Weights of a small image classifier: 32-pixel images, trained on capsule endoscopy frames (Kvasir-Capsule).
Rows from block 2 of a small image classifier, named by matrix and row number. Rows with one number belong to one neuron. Each number is 50 + 15 x the weight over its row's rms, rounded and kept within 0 to 99. All counts start at 0.
After each neuron's rows are labels from the 100 images, of 14848, where the neuron reaches its highest value: "responds to" is what is common among them. Only what is clearly more common there than usual is listed. The data: capsule endoscopy frames (Kvasir-Capsule).
# fc1: MLP up (model.blocks.2.mlp.fc1.weight, 1280x320), inputs 80-159
# fc2: MLP down (model.blocks.2.mlp.fc2.weight, 320x1280, transposed), outputs 80-159

fc1.10:96 41 45 40 62 45 53 35 64 50 50 45 51 59 52 67 52 40 80 66 86 45 24 56 58 50 48 28 35 52 45 37 73 41 60 37 45 30 68 60 29 37 42 51 47 66 27 47 47 68 26 52 31 57 51 44 60 28 62 56 19 56 47 37 47 50 49 59 49 75 46 44 60 40 48 42 52 24 62 04
fc2.10:56 36 32 62 32 46 28 69 45 29 46 53 72 55 76 41 32 36 63 80 43 62 59 59 46 42 37 62 45 43 48 39 69 69 33 38 56 45 35 51 65 64 51 32 39 36 55 48 34 41 49 60 53 42 84 76 43 50 59 50 56 48 65 58 51 17 32 75 73 33 53 57 50 42 47 48 55 63 48 44
responds to: finding: reduced mucosal view

fc1.663:71 98 55 25 38 70 24 41 53 37 56 65 26 66 47 51 61 38 50 43 53 60 50 85 33 40 22 42 31 48 65 54 47 48 60 85 74 67 68 58 25 36 31 58 79 52 47 51 27 50 55 47 48 42 46 70 72 16 44 88 32 60 61 38 53 65 57 59 41 61 50 53 42 53 48 60 17 47 51 35
fc2.663:69 27 53 50 83 33 49 57 13 49 66 50 79 38 75 49 30 53 52 57 64 35 33 19 33 30 59 60 20 58 41 25 32 46 48 27 47 14 33 46 37 60 31 48 43 47 49 52 18 52 50 36 56 61 77 58 55 33 59 64 42 36 58 43 69 33 47 57 51 54 46 37 41 39 03 43 34 48 46 50
responds to: finding: ileocecal valve

fc1.82:58 51 54 18 58 38 44 49 39 49 46 52 40 76 37 50 75 48 50 27 44 75 49 27 73 64 55 57 77 48 35 37 78 45 52 34 33 46 54 80 65 12 47 67 71 28 60 21 39 52 43 44 42 51 60 47 33 57 37 36 45 34 27 67 24 64 45 53 53 62 51 67 64 45 43 46 51 73 27 62
fc2.82:38 27 37 94 51 57 44 42 68 54 50 59 40 42 55 50 34 27 42 87 42 73 28 42 36 67 54 43 57 43 63 33 35 50 32 72 58 55 24 37 59 41 38 26 42 46 64 33 50 55 40 50 35 36 35 48 40 48 55 61 33 50 61 57 46 40 50 63 49 56 40 26 44 66 87 44 37 59 53 26
responds to: finding: reduced mucosal view

fc1.635:53 50 25 32 39 35 41 55 81 21 55 42 37 67 36 79 61 59 64 47 56 76 46 49 66 54 68 49 67 56 50 41 77 45 54 50 36 56 58 92 59 55 51 67 65 56 52 36 25 42 38 36 55 58 63 53 44 65 60 48 64 51 21 77 21 57 49 40 54 45 63 66 56 41 40 37 39 52 21 70
fc2.635:46 31 37 79 62 59 59 48 51 51 43 74 47 53 66 18 34 36 45 65 44 60 40 53 36 39 64 34 47 23 66 63 44 79 39 61 67 48 20 28 22 31 44 33 66 34 61 52 70 67 37 73 29 46 48 37 53 30 46 52 40 69 58 33 50 45 46 53 47 64 49 58 44 70 68 36 62 61 62 40
responds to: finding: reduced mucosal view; finding: ileocecal valve

fc1.634:59 49 65 37 56 88 63 50 51 43 40 55 39 41 51 46 54 09 68 53 59 77 63 75 27 48 59 32 37 27 65 48 43 57 63 53 62 54 92 75 34 50 34 61 65 52 76 33 33 66 70 60 46 44 65 56 34 26 33 57 18 54 55 50 45 59 34 42 34 47 65 62 76 40 61 54 42 47 42 36
fc2.634:52 58 51 60 36 20 79 50 49 31 65 54 43 40 83 44 32 62 29 41 43 34 25 60 58 26 24 58 66 58 42 54 24 57 30 50 61 65 34 53 53 67 66 56 36 32 60 71 31 79 43 33 67 68 19 25 58 44 46 70 52 66 54 24 37 52 48 51 79 52 56 66 41 57 51 49 64 43 32 36
responds to: finding: reduced mucosal view

fc1.674:33 24 77 37 42 52 39 68 15 38 29 31 61 55 46 56 76 42 46 28 43 68 50 40 73 56 70 69 49 54 44 58 81 29 38 28 49 23 32 85 66 37 60 53 46 47 45 19 44 42 52 33 49 35 59 72 40 49 44 31 44 28 38 53 37 36 42 63 66 48 45 48 74 39 61 48 58 73 16 63
fc2.674:70 72 37 75 79 50 41 53 41 67 74 65 61 70 63 50 16 59 65 81 47 62 34 55 44 81 38 59 34 37 75 51 37 63 34 66 53 38 32 29 51 32 14 44 55 30 52 53 23 58 62 38 50 35 52 33 51 54 74 50 47 75 56 45 58 66 42 61 40 66 36 56 42 55 36 32 35 44 61 43
responds to: finding: reduced mucosal view

fc1.31:44 59 59 08 30 56 73 63 28 43 14 48 56 51 46 44 48 38 69 47 25 44 60 54 57 42 57 55 31 46 50 59 44 40 48 55 65 35 51 37 63 66 68 59 50 41 78 34 48 59 72 58 50 41 68 53 40 53 43 49 51 60 52 61 31 27 26 49 29 67 47 56 57 37 49 63 47 70 30 57
fc2.31:57 29 19 37 63 25 39 24 59 52 69 36 75 31 70 57 33 58 58 61 74 37 61 67 21 63 55 31 39 53 46 39 42 57 57 33 65 49 76 26 51 64 44 53 39 47 22 52 39 28 48 71 52 87 47 53 45 26 77 61 55 59 50 56 71 53 52 49 69 42 37 41 51 46 20 30 52 47 46 41
responds to: finding: ileocecal valve

fc1.753:46 65 67 52 39 55 58 22 34 51 65 55 42 68 66 63 40 31 40 75 89 51 31 51 46 78 08 41 44 28 39 38 25 51 81 59 47 60 54 68 40 55 29 67 58 57 45 74 57 79 55 50 52 42 43 71 62 51 48 75 35 34 63 32 56 54 31 42 56 42 39 43 48 51 80 37 27 20 42 19
fc2.753:53 54 49 54 72 34 55 69 78 55 42 23 41 56 36 31 64 72 67 37 27 46 56 59 61 48 58 36 27 33 68 35 53 38 34 36 61 36 34 40 60 37 56 55 44 58 42 38 58 48 31 93 52 80 33 65 55 43 41 52 31 61 40 43 57 38 55 66 61 41 40 51 63 55 16 41 47 44 35 40
responds to: finding: ileocecal valve

fc1.341:86 63 17 49 67 37 39 51 58 37 50 62 25 57 35 43 48 72 74 69 84 50 41 78 48 55 27 23 26 23 53 32 54 54 69 44 45 58 61 34 41 53 28 59 52 61 43 44 48 41 50 55 55 56 61 66 53 36 71 62 62 80 54 59 45 28 47 50 70 69 73 60 53 32 31 40 31 35 39 30
fc2.341:51 41 41 25 41 28 60 59 45 52 56 27 81 59 32 65 44 56 36 55 32 61 63 41 67 58 41 52 74 77 70 53 45 67 37 44 48 59 69 53 47 63 83 44 23 55 18 65 73 72 69 56 49 68 40 46 72 59 72 34 63 52 49 70 30 53 21 55 83 40 57 42 72 51 56 49 53 40 63 74
responds to: finding: reduced mucosal view

fc1.274:36 50 37 59 57 49 69 20 56 38 40 40 53 55 39 73 49 57 44 56 68 66 24 57 61 52 70 55 53 59 58 30 78 46 79 65 64 44 53 67 32 53 57 79 69 45 62 36 48 44 40 26 46 43 61 57 34 55 16 51 61 58 31 49 18 68 46 45 82 40 48 91 51 46 47 43 46 27 41 63
fc2.274:48 64 49 53 45 48 58 49 38 49 57 46 45 34 48 29 46 56 55 55 47 56 68 49 34 43 63 52 45 47 68 43 10 56 29 33 47 62 40 32 25 39 38 23 61 44 32 61 56 56 59 51 22 42 55 18 64 35 40 61 60 71 63 30 86 77 42 57 33 61 55 57 55 54 57 55 42 78 67 46
responds to: finding: reduced mucosal view

fc1.229:49 54 67 44 71 39 76 35 40 61 47 58 45 28 46 71 55 22 60 58 49 44 55 47 68 11 68 47 58 39 31 45 47 49 73 59 50 56 49 51 41 66 52 54 66 16 53 52 70 61 42 30 52 65 45 61 36 50 37 62 56 61 27 58 16 39 48 57 58 40 48 53 45 31 53 46 72 60 31 54
fc2.229:33 58 48 42 39 42 20 58 47 95 33 77 38 53 37 29 70 60 39 54 32 40 49 49 33 64 24 36 46 88 69 50 57 47 36 41 47 47 37 55 52 57 59 63 36 48 40 32 74 54 57 60 56 47 55 45 16 48 66 65 68 58 39 58 74 47 57 60 55 50 48 62 38 52 75 32 52 41 60 24
responds to: finding: reduced mucosal view

fc1.742:64 56 59 64 67 41 64 22 53 56 46 59 31 48 60 52 54 24 52 54 52 74 52 65 68 58 38 42 55 43 38 46 30 50 53 49 55 43 58 47 44 51 41 54 69 16 64 59 65 71 52 44 65 38 25 31 21 18 39 68 36 72 38 45 40 16 31 43 41 63 53 82 70 33 74 61 44 61 35 39
fc2.742:62 70 47 46 57 28 51 67 20 67 43 47 42 46 39 64 45 63 65 33 38 54 68 60 64 58 00 60 66 69 54 59 47 61 40 43 35 49 41 92 55 49 50 57 39 18 32 42 51 37 95 24 49 61 42 55 56 40 59 56 43 49 22 64 30 67 25 62 90 46 45 51 68 24 61 40 25 55 52 29
responds to: finding: ileocecal valve

fc1.764:50 74 36 27 33 46 35 58 37 35 56 51 29 73 48 78 40 59 50 80 44 81 58 62 73 59 26 53 68 64 31 37 49 48 46 68 45 66 45 50 49 82 55 55 65 39 59 52 47 69 58 23 80 36 64 46 72 53 44 58 61 68 32 54 16 36 29 39 57 65 44 72 70 23 45 52 37 53 33 66
fc2.764:55 51 53 50 57 48 76 48 66 60 58 67 62 30 49 56 77 70 43 69 42 60 35 56 25 41 84 36 60 24 71 67 81 60 37 78 40 26 76 72 20 47 18 54 50 53 53 49 51 42 27 42 48 49 55 50 28 41 33 47 41 39 71 46 62 60 81 35 47 51 49 52 28 68 45 31 54 49 80 82
responds to: finding: ileocecal valve

fc1.594:40 53 71 29 42 36 55 52 24 50 15 72 45 62 41 39 58 59 83 46 42 77 52 43 59 57 64 66 65 51 54 50 66 46 51 40 61 54 46 77 63 39 55 62 52 23 53 27 31 52 60 40 58 41 86 37 10 50 31 37 42 50 28 68 25 69 27 44 55 47 53 82 52 48 52 34 36 57 41 56
fc2.594:47 28 25 73 57 59 46 55 78 76 53 51 63 44 32 73 58 16 57 69 50 62 54 56 68 66 37 44 40 40 62 58 21 48 49 79 79 42 50 26 68 42 36 46 68 48 64 32 67 35 43 89 28 46 04 60 46 51 56 65 50 50 55 53 37 37 51 45 56 59 38 46 64 48 57 45 42 50 39 30
responds to: finding: reduced mucosal view

fc1.304:48 62 69 23 67 43 49 44 32 44 47 65 38 63 29 47 66 47 70 32 51 67 46 36 58 77 51 68 79 65 29 44 60 38 72 39 36 61 55 56 69 26 47 69 62 22 59 19 44 74 27 44 49 45 56 50 16 61 48 43 32 40 45 60 31 78 52 73 59 68 37 55 74 40 36 40 31 72 38 49
fc2.304:47 31 25 80 48 49 57 59 53 45 49 33 43 35 64 40 46 32 53 73 48 72 28 47 42 48 64 51 55 55 75 43 31 49 32 66 53 44 22 60 55 48 63 26 61 54 56 40 48 74 47 39 35 48 22 60 52 55 42 60 35 53 62 44 54 42 78 62 49 67 48 17 39 70 79 57 74 64 54 34
responds to: finding: reduced mucosal view

fc1.98:47 59 75 53 64 60 53 21 48 47 54 57 31 53 43 66 65 54 22 40 47 68 48 51 50 34 51 21 81 60 55 31 30 48 28 53 63 33 45 79 29 43 41 44 57 35 44 66 65 60 29 25 73 47 39 54 72 45 42 87 64 43 35 40 65 62 55 46 59 36 49 54 49 51 79 63 54 48 74 57
fc2.98:37 29 48 73 40 40 52 54 75 81 42 32 47 65 31 80 65 39 47 31 49 41 62 68 45 63 27 49 59 47 59 45 52 47 77 58 76 37 72 67 63 45 21 57 41 37 47 67 46 22 53 86 26 45 32 57 31 40 71 28 49 28 64 57 50 45 60 44 58 44 38 40 52 69 73 40 37 38 35 30
responds to: finding: ileocecal valve

fc1.114:66 57 29 45 63 38 51 49 44 62 56 63 38 49 50 42 45 67 42 68 64 51 11 87 61 62 43 37 32 29 48 35 50 60 26 25 28 47 45 45 51 32 17 56 33 37 41 26 30 47 53 37 38 32 55 46 68 50 53 47 21 48 54 49 55 46 37 55 46 99 69 42 46 24 53 57 26 41 59 35
fc2.114:25 56 57 70 49 27 63 62 94 69 43 41 63 55 47 37 45 71 73 54 24 65 61 53 43 34 86 43 53 66 53 42 49 42 71 49 30 50 36 53 74 44 49 57 75 63 70 55 68 34 49 74 59 67 45 55 45 73 52 41 58 27 58 50 40 43 56 47 54 32 64 69 44 55 42 34 45 50 40 71
responds to: finding: reduced mucosal view

fc1.83:61 42 39 44 70 53 64 58 53 41 37 44 56 55 60 48 27 27 33 46 54 43 52 52 40 49 31 39 61 48 35 56 35 27 61 57 72 73 42 40 57 87 62 39 59 41 83 39 40 88 53 37 66 45 62 61 29 28 33 55 58 61 50 73 39 35 54 45 44 68 44 61 46 32 56 69 42 58 28 50
fc2.83:67 29 80 32 42 79 60 41 10 32 46 29 74 25 39 43 43 45 45 46 36 22 47 19 47 42 50 41 72 46 76 42 37 49 42 32 62 32 56 38 37 41 39 37 23 53 58 68 18 68 49 62 36 51 48 66 48 51 56 44 49 76 45 59 86 52 56 72 40 40 51 31 59 58 22 19 30 34 50 61
responds to: finding: ileocecal valve