A small image classifier, trained from scratch.
Model: 6.63M parameters, arch resmlp, norm rmsnorm, activation gelu, patch size [4, 4], layers 8, width 320.
Rows from block 2 of a small image classifier, named by matrix and row number. Rows with one number belong to one neuron. Each number is 128 + 32 x the weight over its row's rms, rounded and kept within 0 to 255. All counts start at 0. Numbers have three digits each.
After each neuron's rows are labels from the 100 images, of 14848, where the neuron reaches its highest value: "strongest on" is what is common among them; "patch colour" is the nearest of a few named colours to the mean colour under the peak. Only what is clearly more common there than usual is listed. The data: capsule endoscopy frames (Kvasir-Capsule).
# fc1: MLP up (model.blocks.2.mlp.fc1.weight, 1280x320), inputs 240-319
# fc2: MLP down (model.blocks.2.mlp.fc2.weight, 320x1280, transposed), outputs 240-319

fc1.109:133155153144109120106139144110129099130146138176069155131074115122126169097144080102110135100154126123144042097146180127116149124174111102097145143097116123130145136091130168095149154160169105168144148159086130140140089063119117142164146068
fc2.109:122138105182104126160109128135153123159157110138160153119120120102069136137144201148100166114098149128137156105143123155114135061153159116077129171107179120106120157043191162130150168084110177098111171126191133109142147149172115163056116083
strongest on: finding: ileocecal valve
patch colour: black

fc1.469:153158161145097138132101104095143105127140156115087172128128104176120146157181117105120143152139131110158128080073114090111150133181126124122115162114101138138189102079094099067130102160167124098099140124136111116085162130073151126192152164
fc2.469:093147111158141114137143127139180100100174118116162135100135192081113154108127152148153132099109117137128111103179148190146133101124145121093140136199169119095108092165205168201116103096119132133178140108163137119155124105202121079066107103
strongest on: finding: ileocecal valve
patch colour: black

fc1.648:077126112138135150147129130101148110137171059117182169094114120130134096113078166124154138103135081157134101101145120154141122193125079152102103111092096157083072133211197150171138135133139161106144122196092155087113145088131071086096122160
fc2.648:119105129113125113075136114147106118137170128170111151122096115150208116199121146126157142129076108150176183112134180119054113147138109069165089187092109200131203123124160139174080106099111144168104107102111092121119173149152132146135127073
strongest on: finding: reduced mucosal view
patch colour: black

fc1.52:163131114100183104126121174135157098115106126081125142095172114144157116092137131164125123166062221123147148090129166121144095153122109139158176039115172116146104107165120153079140152093095088138178142048058130076099124132117091067172142136
fc2.52:093106067132176146138144126166117135150114125121170168150136155096113132166137155158129157160160120071163092155124139114061126146071102107093149168138079114127125105136105169153132085129092105153143156116150155161147091193163148155106142135
strongest on: finding: ulcer
patch colour: black

fc1.113:116190151146139067142122136101196109050145098121155138137146164119141150117120124155135117109074157114129093075135153154122126106133130098133140110114133130153105137134103202094120179190172135085157185113073109110156038099094107089148180084
fc2.113:127046198138057140126148091089080164094130139156130104055163066118136108152121131114176101144147079143179113140099115137112105156109125137167168208140150195128120107142155141145095051114118094156149106177145101155163161190159127111109114097
strongest on: finding: pylorus
patch colour: black

fc1.316:098173101115157107148115110101159134077168036110149125121156123055146081118109112143147101132069184060126135073127152148124171144150102119144169121077175117142082111132111141120108163164180094072180186091095092104121094199113095080126142140
fc2.316:142126146120099121098141163108071089100146098126127146075135096165083120120108147088126131133140079141168107146083119129093124137045113120163136149137037110145179139121154138098155100095123071184111100150144123152153185139100144110116128105
strongest on: finding: pylorus
patch colour: black

fc1.69:169099122193110125110103144113093147051134122119125138117101129151139147114053113211120151129128178130159103136118165161144156136163106096138058107097085090122155150103165129130096121177188173131179154176121084100078071153117118096141099174
fc2.69:075124141089094106171142189094127102114118153093107088156150124122156129112103202133108137136127088094092127152138107065079161144124089127085122193162103113121094156101138145084085151167125138138094136118107137072164141158079095123055173130
strongest on: finding: reduced mucosal view
patch colour: black

fc1.446:139125143088186110081136076131134144140110149120185160155133155087123091110088166087141082131091168113171147139172108182064164099153101135151139066155201112160159120164132132142113105161099108073123136147195062110147139102086113104119128133
fc2.446:194120122135113142138149140082061146137179149149168020129217100156138167112099102110126120113115099157098113130181162114148135152182162167186141125183152147135097119157136076120143153123170128086105102107150190172142094109134144128122106049
strongest on: finding: ileocecal valve
patch colour: orange

fc1.735:137220085093173090125116148144174066103139103099094146149159116110164142074141115132122113149054199084125129093112175162130136135138143167136174090149156083174108113126113146100130184117160082075135160046085121120128096157134137065132165096
fc2.735:132160162146114122091104114139143172088115111086182202110182129135144128143148159121177182148120106131180114132109163112108105159093102073092161123150128169129114096122139157101115026126110128183172108127082120167125158187126140146128125097
strongest on: finding: pylorus
patch colour: black

fc1.450:157094140164067109145123118116113077130133156164053175122109117106111131132181113091133129164132085133143121134104116066115199125202106148127136141043085155162127155098087119130135106147155119155124142149109115150123106103119130140157130104
fc2.450:164150104127104130138175138071146069183175117116154095125124131097107132138185167100115178124109131136124140135152144092114154135144218154109175138137104181102105127139161185156149143047093068112141124099202159091127118116162086086100131065
strongest on: finding: ileocecal valve
patch colour: black

fc1.200:130077149115147116108106084138124080087108166138077151131126112140142100088152068158117136116114140097157128028160117095093128162120098105130166059091086108147148120134107162103176087166162122195173144108086125092158046070104105126203154114
fc2.200:095183120113115139125123137133116111164105134149144155184097088078131114127107111111176182123155172127161138126146159152132139069089147154087148149158121142106108160124202085233132133088131091107133148157127111116078164148123088126083087156
strongest on: finding: pylorus
patch colour: black

fc1.549:144109121036162126126185091098117160166103129083182129148138134095107052138160135120153112125075137107202152122153085172094095139094101121094164054108170123123099088186092102123181155140095071125171139101126156083152106094082130121154162097
fc2.549:109125098146074156142096130098096140157120204109151051090173185110102189134155087073139137127135081103120110141133112156147122120123131132133103168114107117117136120111132112109175178145100099101135154110148154092112088099124123143114097110
strongest on: finding: ileocecal valve; finding: reduced mucosal view
patch colour: black

fc1.426:082096148114130164132118105167084139140106136095180138121076159141118072127157117129152132120153121161171121109150160138182174153147057112112096133080106117121067113187140112096096112123130178100072167149144201096107132164055150111122097127
fc2.426:151181161106125090142152153167131068170161129152142124144096141153119153117125147110146108097106146105103104118151160122108163100078136144093152173179043182122136167175142106115164122131116134129147100140117127130143124127122123131133134113
strongest on: finding: reduced mucosal view
patch colour: black

fc1.47:147156136158030149108102124118114144077151197108152132149121185133162138145124134169115162167117159130129095120105106138108173115159145124177122130131093141166158137091077125067119126130132194118150168090151120069067095155060119149129076172
fc2.47:117142122086093136062200111136164219081136100095161108100137123098077154149120132153126138092099095175133159047092179115100139097117132127072116133164114122074130041136139132117116154171140139144114166071138126113166104157134128096109103078
strongest on: finding: ileocecal valve
patch colour: black

fc1.630:138067136068172119105149110097132144102105059129162140175149082135100062107079125137173087139159155111200136119205161134140085216107112180101152071124195154135128122200139102163111133191085129102170112155126153149118130115116150120070154145
fc2.630:170199085126088127145128043119075095120091197135145117099136145115159191114131111118108154139131121115079128139094162144120150079143186105161127134133115151116134137135138160100133162064172137133128151102103163138105122086156133103197115088
strongest on: finding: reduced mucosal view
patch colour: black

fc1.207:111158149118122136101118127156077169146152147102157178132116172126128068130158153131127095116096198127164116127142136173095091135117101102176121129107148073145117065133139104073141131095130139131143203112138120096098043133109078089165086126
fc2.207:074055161131142122100118151131120169088079121092086114137168151156080154111105122161138107095159147075152120100127123192170125142099069130125156105124125104128196099132101132120128111139138184100145132134094105170104099112138127104186153187
strongest on: finding: ileocecal valve
patch colour: black

fc1.160:071175114091174089154115089123153111074138108109147141125197138092152117116160081164110127091073161089125122068113172161084121120158085112128173093126186080150109133136121177089134166167156118087171177079054110084166064110136057089154140126
fc2.160:105109147153102112127139126075106129107130096133152142074131094148093126172091161099146133128139117122171095135121129116074123105039141150121154162133064123156124151132174196159109097109124066202137132166162109146109159183140160127098139138
strongest on: finding: pylorus
patch colour: black

fc1.312:109130144138125166100087117138079215138140107104107137119122153172124059138155093120127118111111149117161127113125142154145069146129105083187099185122155075143071081120131103071160115114156167145109132114167097151138072197113137128143095149
fc2.312:181111141146112129145161122056145118096043138128098056112141120131098127166103099047165094147165169101084143121087047149148132089107157179202142142092148134156150066171106145140142158176142077136180111164148155099152108120123165129127121194
strongest on: finding: ileocecal valve
patch colour: black

fc1.488:127177112160116103146110165082160160124165138130090204141096120155149073096156131103145138167163138063177092114130157163120107151198044081123106123090151073159128099065147095148129173151121123135132160112132104122145081146146074106107079136
fc2.488:130093141133131084150139104184119131159094125131085120167111138137115151121129130161112226122136133158107169093139117088108173144168121149103159112099133183126169202082062130077131149122171178166138156137121123099152113120103099176158146154
strongest on: finding: ileocecal valve
patch colour: grey; black

fc1.276:144137119082147104121152095138139178071092188078127160165177177069019139069141071147107147073094159124137157174186150098136138123106089140117191073155161071175146141108075177091127172132127127142139152101086078159161085113123109108142155164
fc2.276:146089144182151115147120120152132130162095084169099118119178113170175168124096143122132156163138136092121113120153088111093094134154102172091103128129132115095180160128110121167113164153134131119119163140182140098097159094117065115149119182
strongest on: finding: ileocecal valve
patch colour: black

fc1.57:112095140087111190110080124145054137133096174080159109126121216103116076079123125091101078140103113130203114154151119153170159114101131098173129176110173126122089088152139123138139103084078123092109119174187178154096121207127132114077061091
fc2.57:165116090154114144178171157148126057150053106118101083110157087157132112102130100094100156143153148171173126168104151062180171122171133141137100109108103067131114117078103111160101119135104064163123130146160136117111136180089177145095073131
strongest on: finding: ileocecal valve
patch colour: black

fc1.362:114164160077145135132076193117125126074126141109129200158186156139168085091164139167116126132106146113147139086119148105031118179167122088130132091084185115154075108167115163089118126116165113117126208134114150120109098128122113103167110092
fc2.362:109142125178126110154150128158158153060089086059127100096131094127153153155112144136151160111130186134175103121096160135153129078062153112120214128101168142126109095141174187149101105120120123130185115131098133145064099103159071102076154152
strongest on: finding: pylorus
patch colour: black

fc1.9:152185134175115118099097167089159151088158107148123153119161113125078156101108177137140113122106171083166061154110168142143106133122093111131151101161130080190155064071140097087156128144156148096150155090144079169099101107132130089151191158
fc2.9:135126152110184099069149076130118151115139150115162178165084153103189095115119156133141112148017193116110120157101136190134103135117158104154141069114175105173145099108107160085089165079118115134147154069154147126109120149136101119168143119
strongest on: finding: ileocecal valve
patch colour: black

fc1.577:112097101121099148138157091126045124189185146157125105079124156176161115165114089079130127156102142119188052115119122164130054094070089092157134143171149130093142112074168106146153099065083086140116073111147114147147141158135121154146074140
fc2.577:176091157075146106146122208129173139084069117146165115079130112056099078134154108127116113184179112132093131129125091118151116112109121128153124114072118118120128137138081098128137141232142110119151159137097054067152177113061133083133119144
strongest on: finding: pylorus
patch colour: grey

fc1.342:127100167154099146127122171079162161090103172123136183175130119150097119115172191160146135190162103140136118112149136094121060135149120152125186104156163127162140127053104056125152036134095172117121148140122098139142130132099150155098122093
fc2.342:126103089112143116133193133192105079127132179133175124111097110102134117112081074121156155177139083127104145119156168164086116083147104134134125157127072165081128162144121117158131124129135081201127114074076084090154145099146088121125111097
strongest on: finding: reduced mucosal view
patch colour: black

fc1.427:108164134102147119140143102100139175157145112114114201176113121075127068109173174073133105131077112089155117152156159179059129137175035067095115126115203085145059094145148126114133165098095081120126139103133119127142125135094093116128162114
fc2.427:157069093141148072214121173157148113177109070161060108091109104141114154072149094176101121100122069102202095151106173115154157177179104149075143151137116199164075190068148125107159098132131081127169093143124123170166082131146176144126154060
strongest on: finding: ileocecal valve
patch colour: black

fc1.27:107128136159120166132153158047148186118141072119143122154127064112095092152151167113173139110141132115163100111095147067125174138193114138100128138121164095111122128063157061118175112161108126086110094129122088096129120160084155131064133150
fc2.27:151167092151177169115143156208122158079158134111117185188136135144151098073135118124117109121149168147133161174112192071112087057085099149147167107151112043094080117068098122119133111131147109153109149080108048113183123062081135159125075137
strongest on: finding: ileocecal valve
patch colour: black

fc1.519:191112131095100138082134120079119204129184121110126114078180084144082130134069155170138078168097157063176134155149133190116093116099106094144137129136130088170133087145141115144129168112129150129111117148153094109051120142087098094133101200
fc2.519:141072135179161141132145148094070117115115107083106121144129143082136144156139143110148165170115090163102077234092062090128132160124152042126113143069122137107119227090092087167109126152135155159101095145133058159149169113153120157113176133
strongest on: finding: reduced mucosal view
patch colour: black

fc1.562:135115151100124129055062132099144144136134117135120172158140118145113123090143132122161087145111146098200132079161146141131142175169121133153124101114123119168117076146121119113155153161149141114136131091134159132110092097110136077130139125
fc2.562:112146154120080113128140158082166163092087133099167174114126166036101210150193148127133166128122141048130134107127125188132119060110146100040128123121140105101129074135141122133178194109144128066151151121117117160135117173142051092127142119
strongest on: finding: pylorus
patch colour: black

fc1.418:081212120137150052136108121128200140073158109116146146164174126086139124072108096151148128099105159106117096106138170165110129129188140114139132108146166081141095127124121195108092183183195116110129183099075094124158047098105096101123164121
fc2.418:131074142151075131105116109096087121139158096168116115053169079107141139132117133101166135120172075138176117130102136119099112139137117125155150190141124194118138123115175165140111064122096083139167087208148095158156164189175129120127131119
strongest on: finding: pylorus
patch colour: black

fc1.590:157139086124136098047057134142151125065202135123152092153150091144128144096038136217141099208151158139115105074171100204171132162160130178174170043078126143148128082140173133116096118168126123115180133176135162084093102099132119106132141110
fc2.590:141122162088097150120108098149093167087056140134098121174151132189128122157091119081142119137125095120113142169135085111152127118137144089146070151088142143120136147152102104174173105153166156163084088138123138128124159116088129125151075087
strongest on: finding: reduced mucosal view
patch colour: orange

fc1.329:154136114179182074144125069167113159098111155161089140142139150168165109127087108093098098146161149125124120140094157156127142068154117059129110143128155054160167129101123134093135151116124107149092147091140082124080123182041140106156076184
fc2.329:091118096149086135124186110051181141165115141149100145174095134106071158121107152121131165093156131134133104115168194116071091108113149125078117122176106093151143191117174126233163116147128100198102128123175130143123125144145149160085089120
strongest on: finding: ileocecal valve
patch colour: grey

fc1.5:127125159150081154129109131176057170098174197110104142136131189080127106126144060117120169147112137137128095138133112153137136113142104093142131153135116087143146149073081183104114142111189165168132166156128101138123094148123123161141077152
fc2.5:116153139116107121112178171085107132048103063219081101132100101174142112143132147096106110159171116098137155115122127084108059111069138094133037118092125079111136109122142116115100189130175128179099151112136101114129106073094119072174136160
strongest on: finding: ileocecal valve
patch colour: black

fc1.541:085149153138118132091074171133188116103173162136139173092152116138157168039155142162157082149133150079144111096122163118113118098115146124116118158151119089141123088124160084113126140097193137090096175120150150114095104086130111117118164164
fc2.541:098124091072123079090103088111177163113140103116143133122085126079158141176160144127118116153085124123084113074150117187119086133097134127154146106115165158144177159145135178155077154084091129160160084088134135142160154122178104103122079070
strongest on: finding: reduced mucosal view
patch colour: orange

fc1.377:107198104120161070139143100121182089050141106110141132117156112093139106116121133117122123121045164092117098089119134091116161106181118126104159092096157127133103118142100174061096180181169114051156170091065101101152068119063086077116181126
fc2.377:161059144120097159122140144062081155121129126166142108075124070117087116121110133107132122126158099099198133148109120127127103138059138122145160182133078156151120102133163109127147107092102072142158084174146120152179156178134161092123134122
strongest on: finding: pylorus
patch colour: black

fc1.530:113119166156079118124089110088125124067177172142195138125135168121157120108095154144154071152117139131158078114121127127118125113143084126135114119133128111218135116149115104142124137180191175105157153160172076111082094082074114091074109151
fc2.530:115144178115085132093100108092106135123104117138118134106117145129087135164144126054052059125172127124086103143153133090164125094098147094154116125142199115200141117130148140147168078112171172156048091129130079164136111166134137095121141113
strongest on: finding: ileocecal valve
patch colour: orange

fc1.712:115217089106173150093107135167154110117119139079123124163152150116162141092104117167136151135094255113102132076111173161111150136137151149123118130149137060140126095134125154068116175116129088087152166055093119056133124136141098110158099149
fc2.712:116100154176130103144152104101150155067144146104184122154159100124117157141122143109143160098124084119143164147144149117120077119118132144125155175123070150130185154105118132142099119156152140132123121110100126215133152085144158138118174106
strongest on: finding: pylorus
patch colour: black

fc1.372:084117192051112148131052156138122208098171135079130162129187144118138052098150092159106110142076085088159148112144145151099157170167072063118134112102137096106061092098126149085147131140192133134112201086085128099107084145092105075129116091
fc2.372:147163113139158097157145176115128130095108134085088091148112084121170155157100153100181127096112207159149113117064163172148150090094100150082162148114135104183080147126157136121086140121139115139176114137120118090118126114148080144104161180
strongest on: finding: pylorus
patch colour: black

fc1.83:125119095118133118097098055108164138102119162157171095175084088147138141092119172174173055153095161106154178087131127155137108094120094180142145111126152070165130064131135092147118095169163098098169175112159159059175089090159115128133144123
fc2.83:068207082140132135110143141175146069207104096144128152128076127141120139133135137098145130151152124117128092146119163120130119087126137106118151166170101187112129157144146116170124195085088143104112092119163121170127140182159109150098130095
strongest on: finding: ileocecal valve
patch colour: black

fc1.602:113187083127102123121123120119132188143188074104134129102168104136114069150110122097125121147104136048138088146099143195162101151160045089120125110163159131150116076058156112068156167114096103140144139079141120094111097193068126094117112138
fc2.602:189177145148108130111146177153190133158083055114161060111095097164154138147126181174126116099101207183132151130146130104157110116150169176163121098116163114161116144097163138150086126155173132106151125167184189096044115101094160180120105126
strongest on: finding: ileocecal valve
patch colour: black

fc1.170:078151150132072102112081089113095175056178122101153115139162124115134072054104107131123075171101153125162087103164178135132108132133106118169137115117220068133118079101147138136136125138160134125161134147101111128097060132143113089063048105
fc2.170:146125127109159101097096141210087116203119133079069120121143130119113103142155055113130142131124149126125183156145145132164180182163089105168096084028126131159083127168107195081108109073165100152070124123127197090102140145105118138204139163
strongest on: finding: ileocecal valve
patch colour: black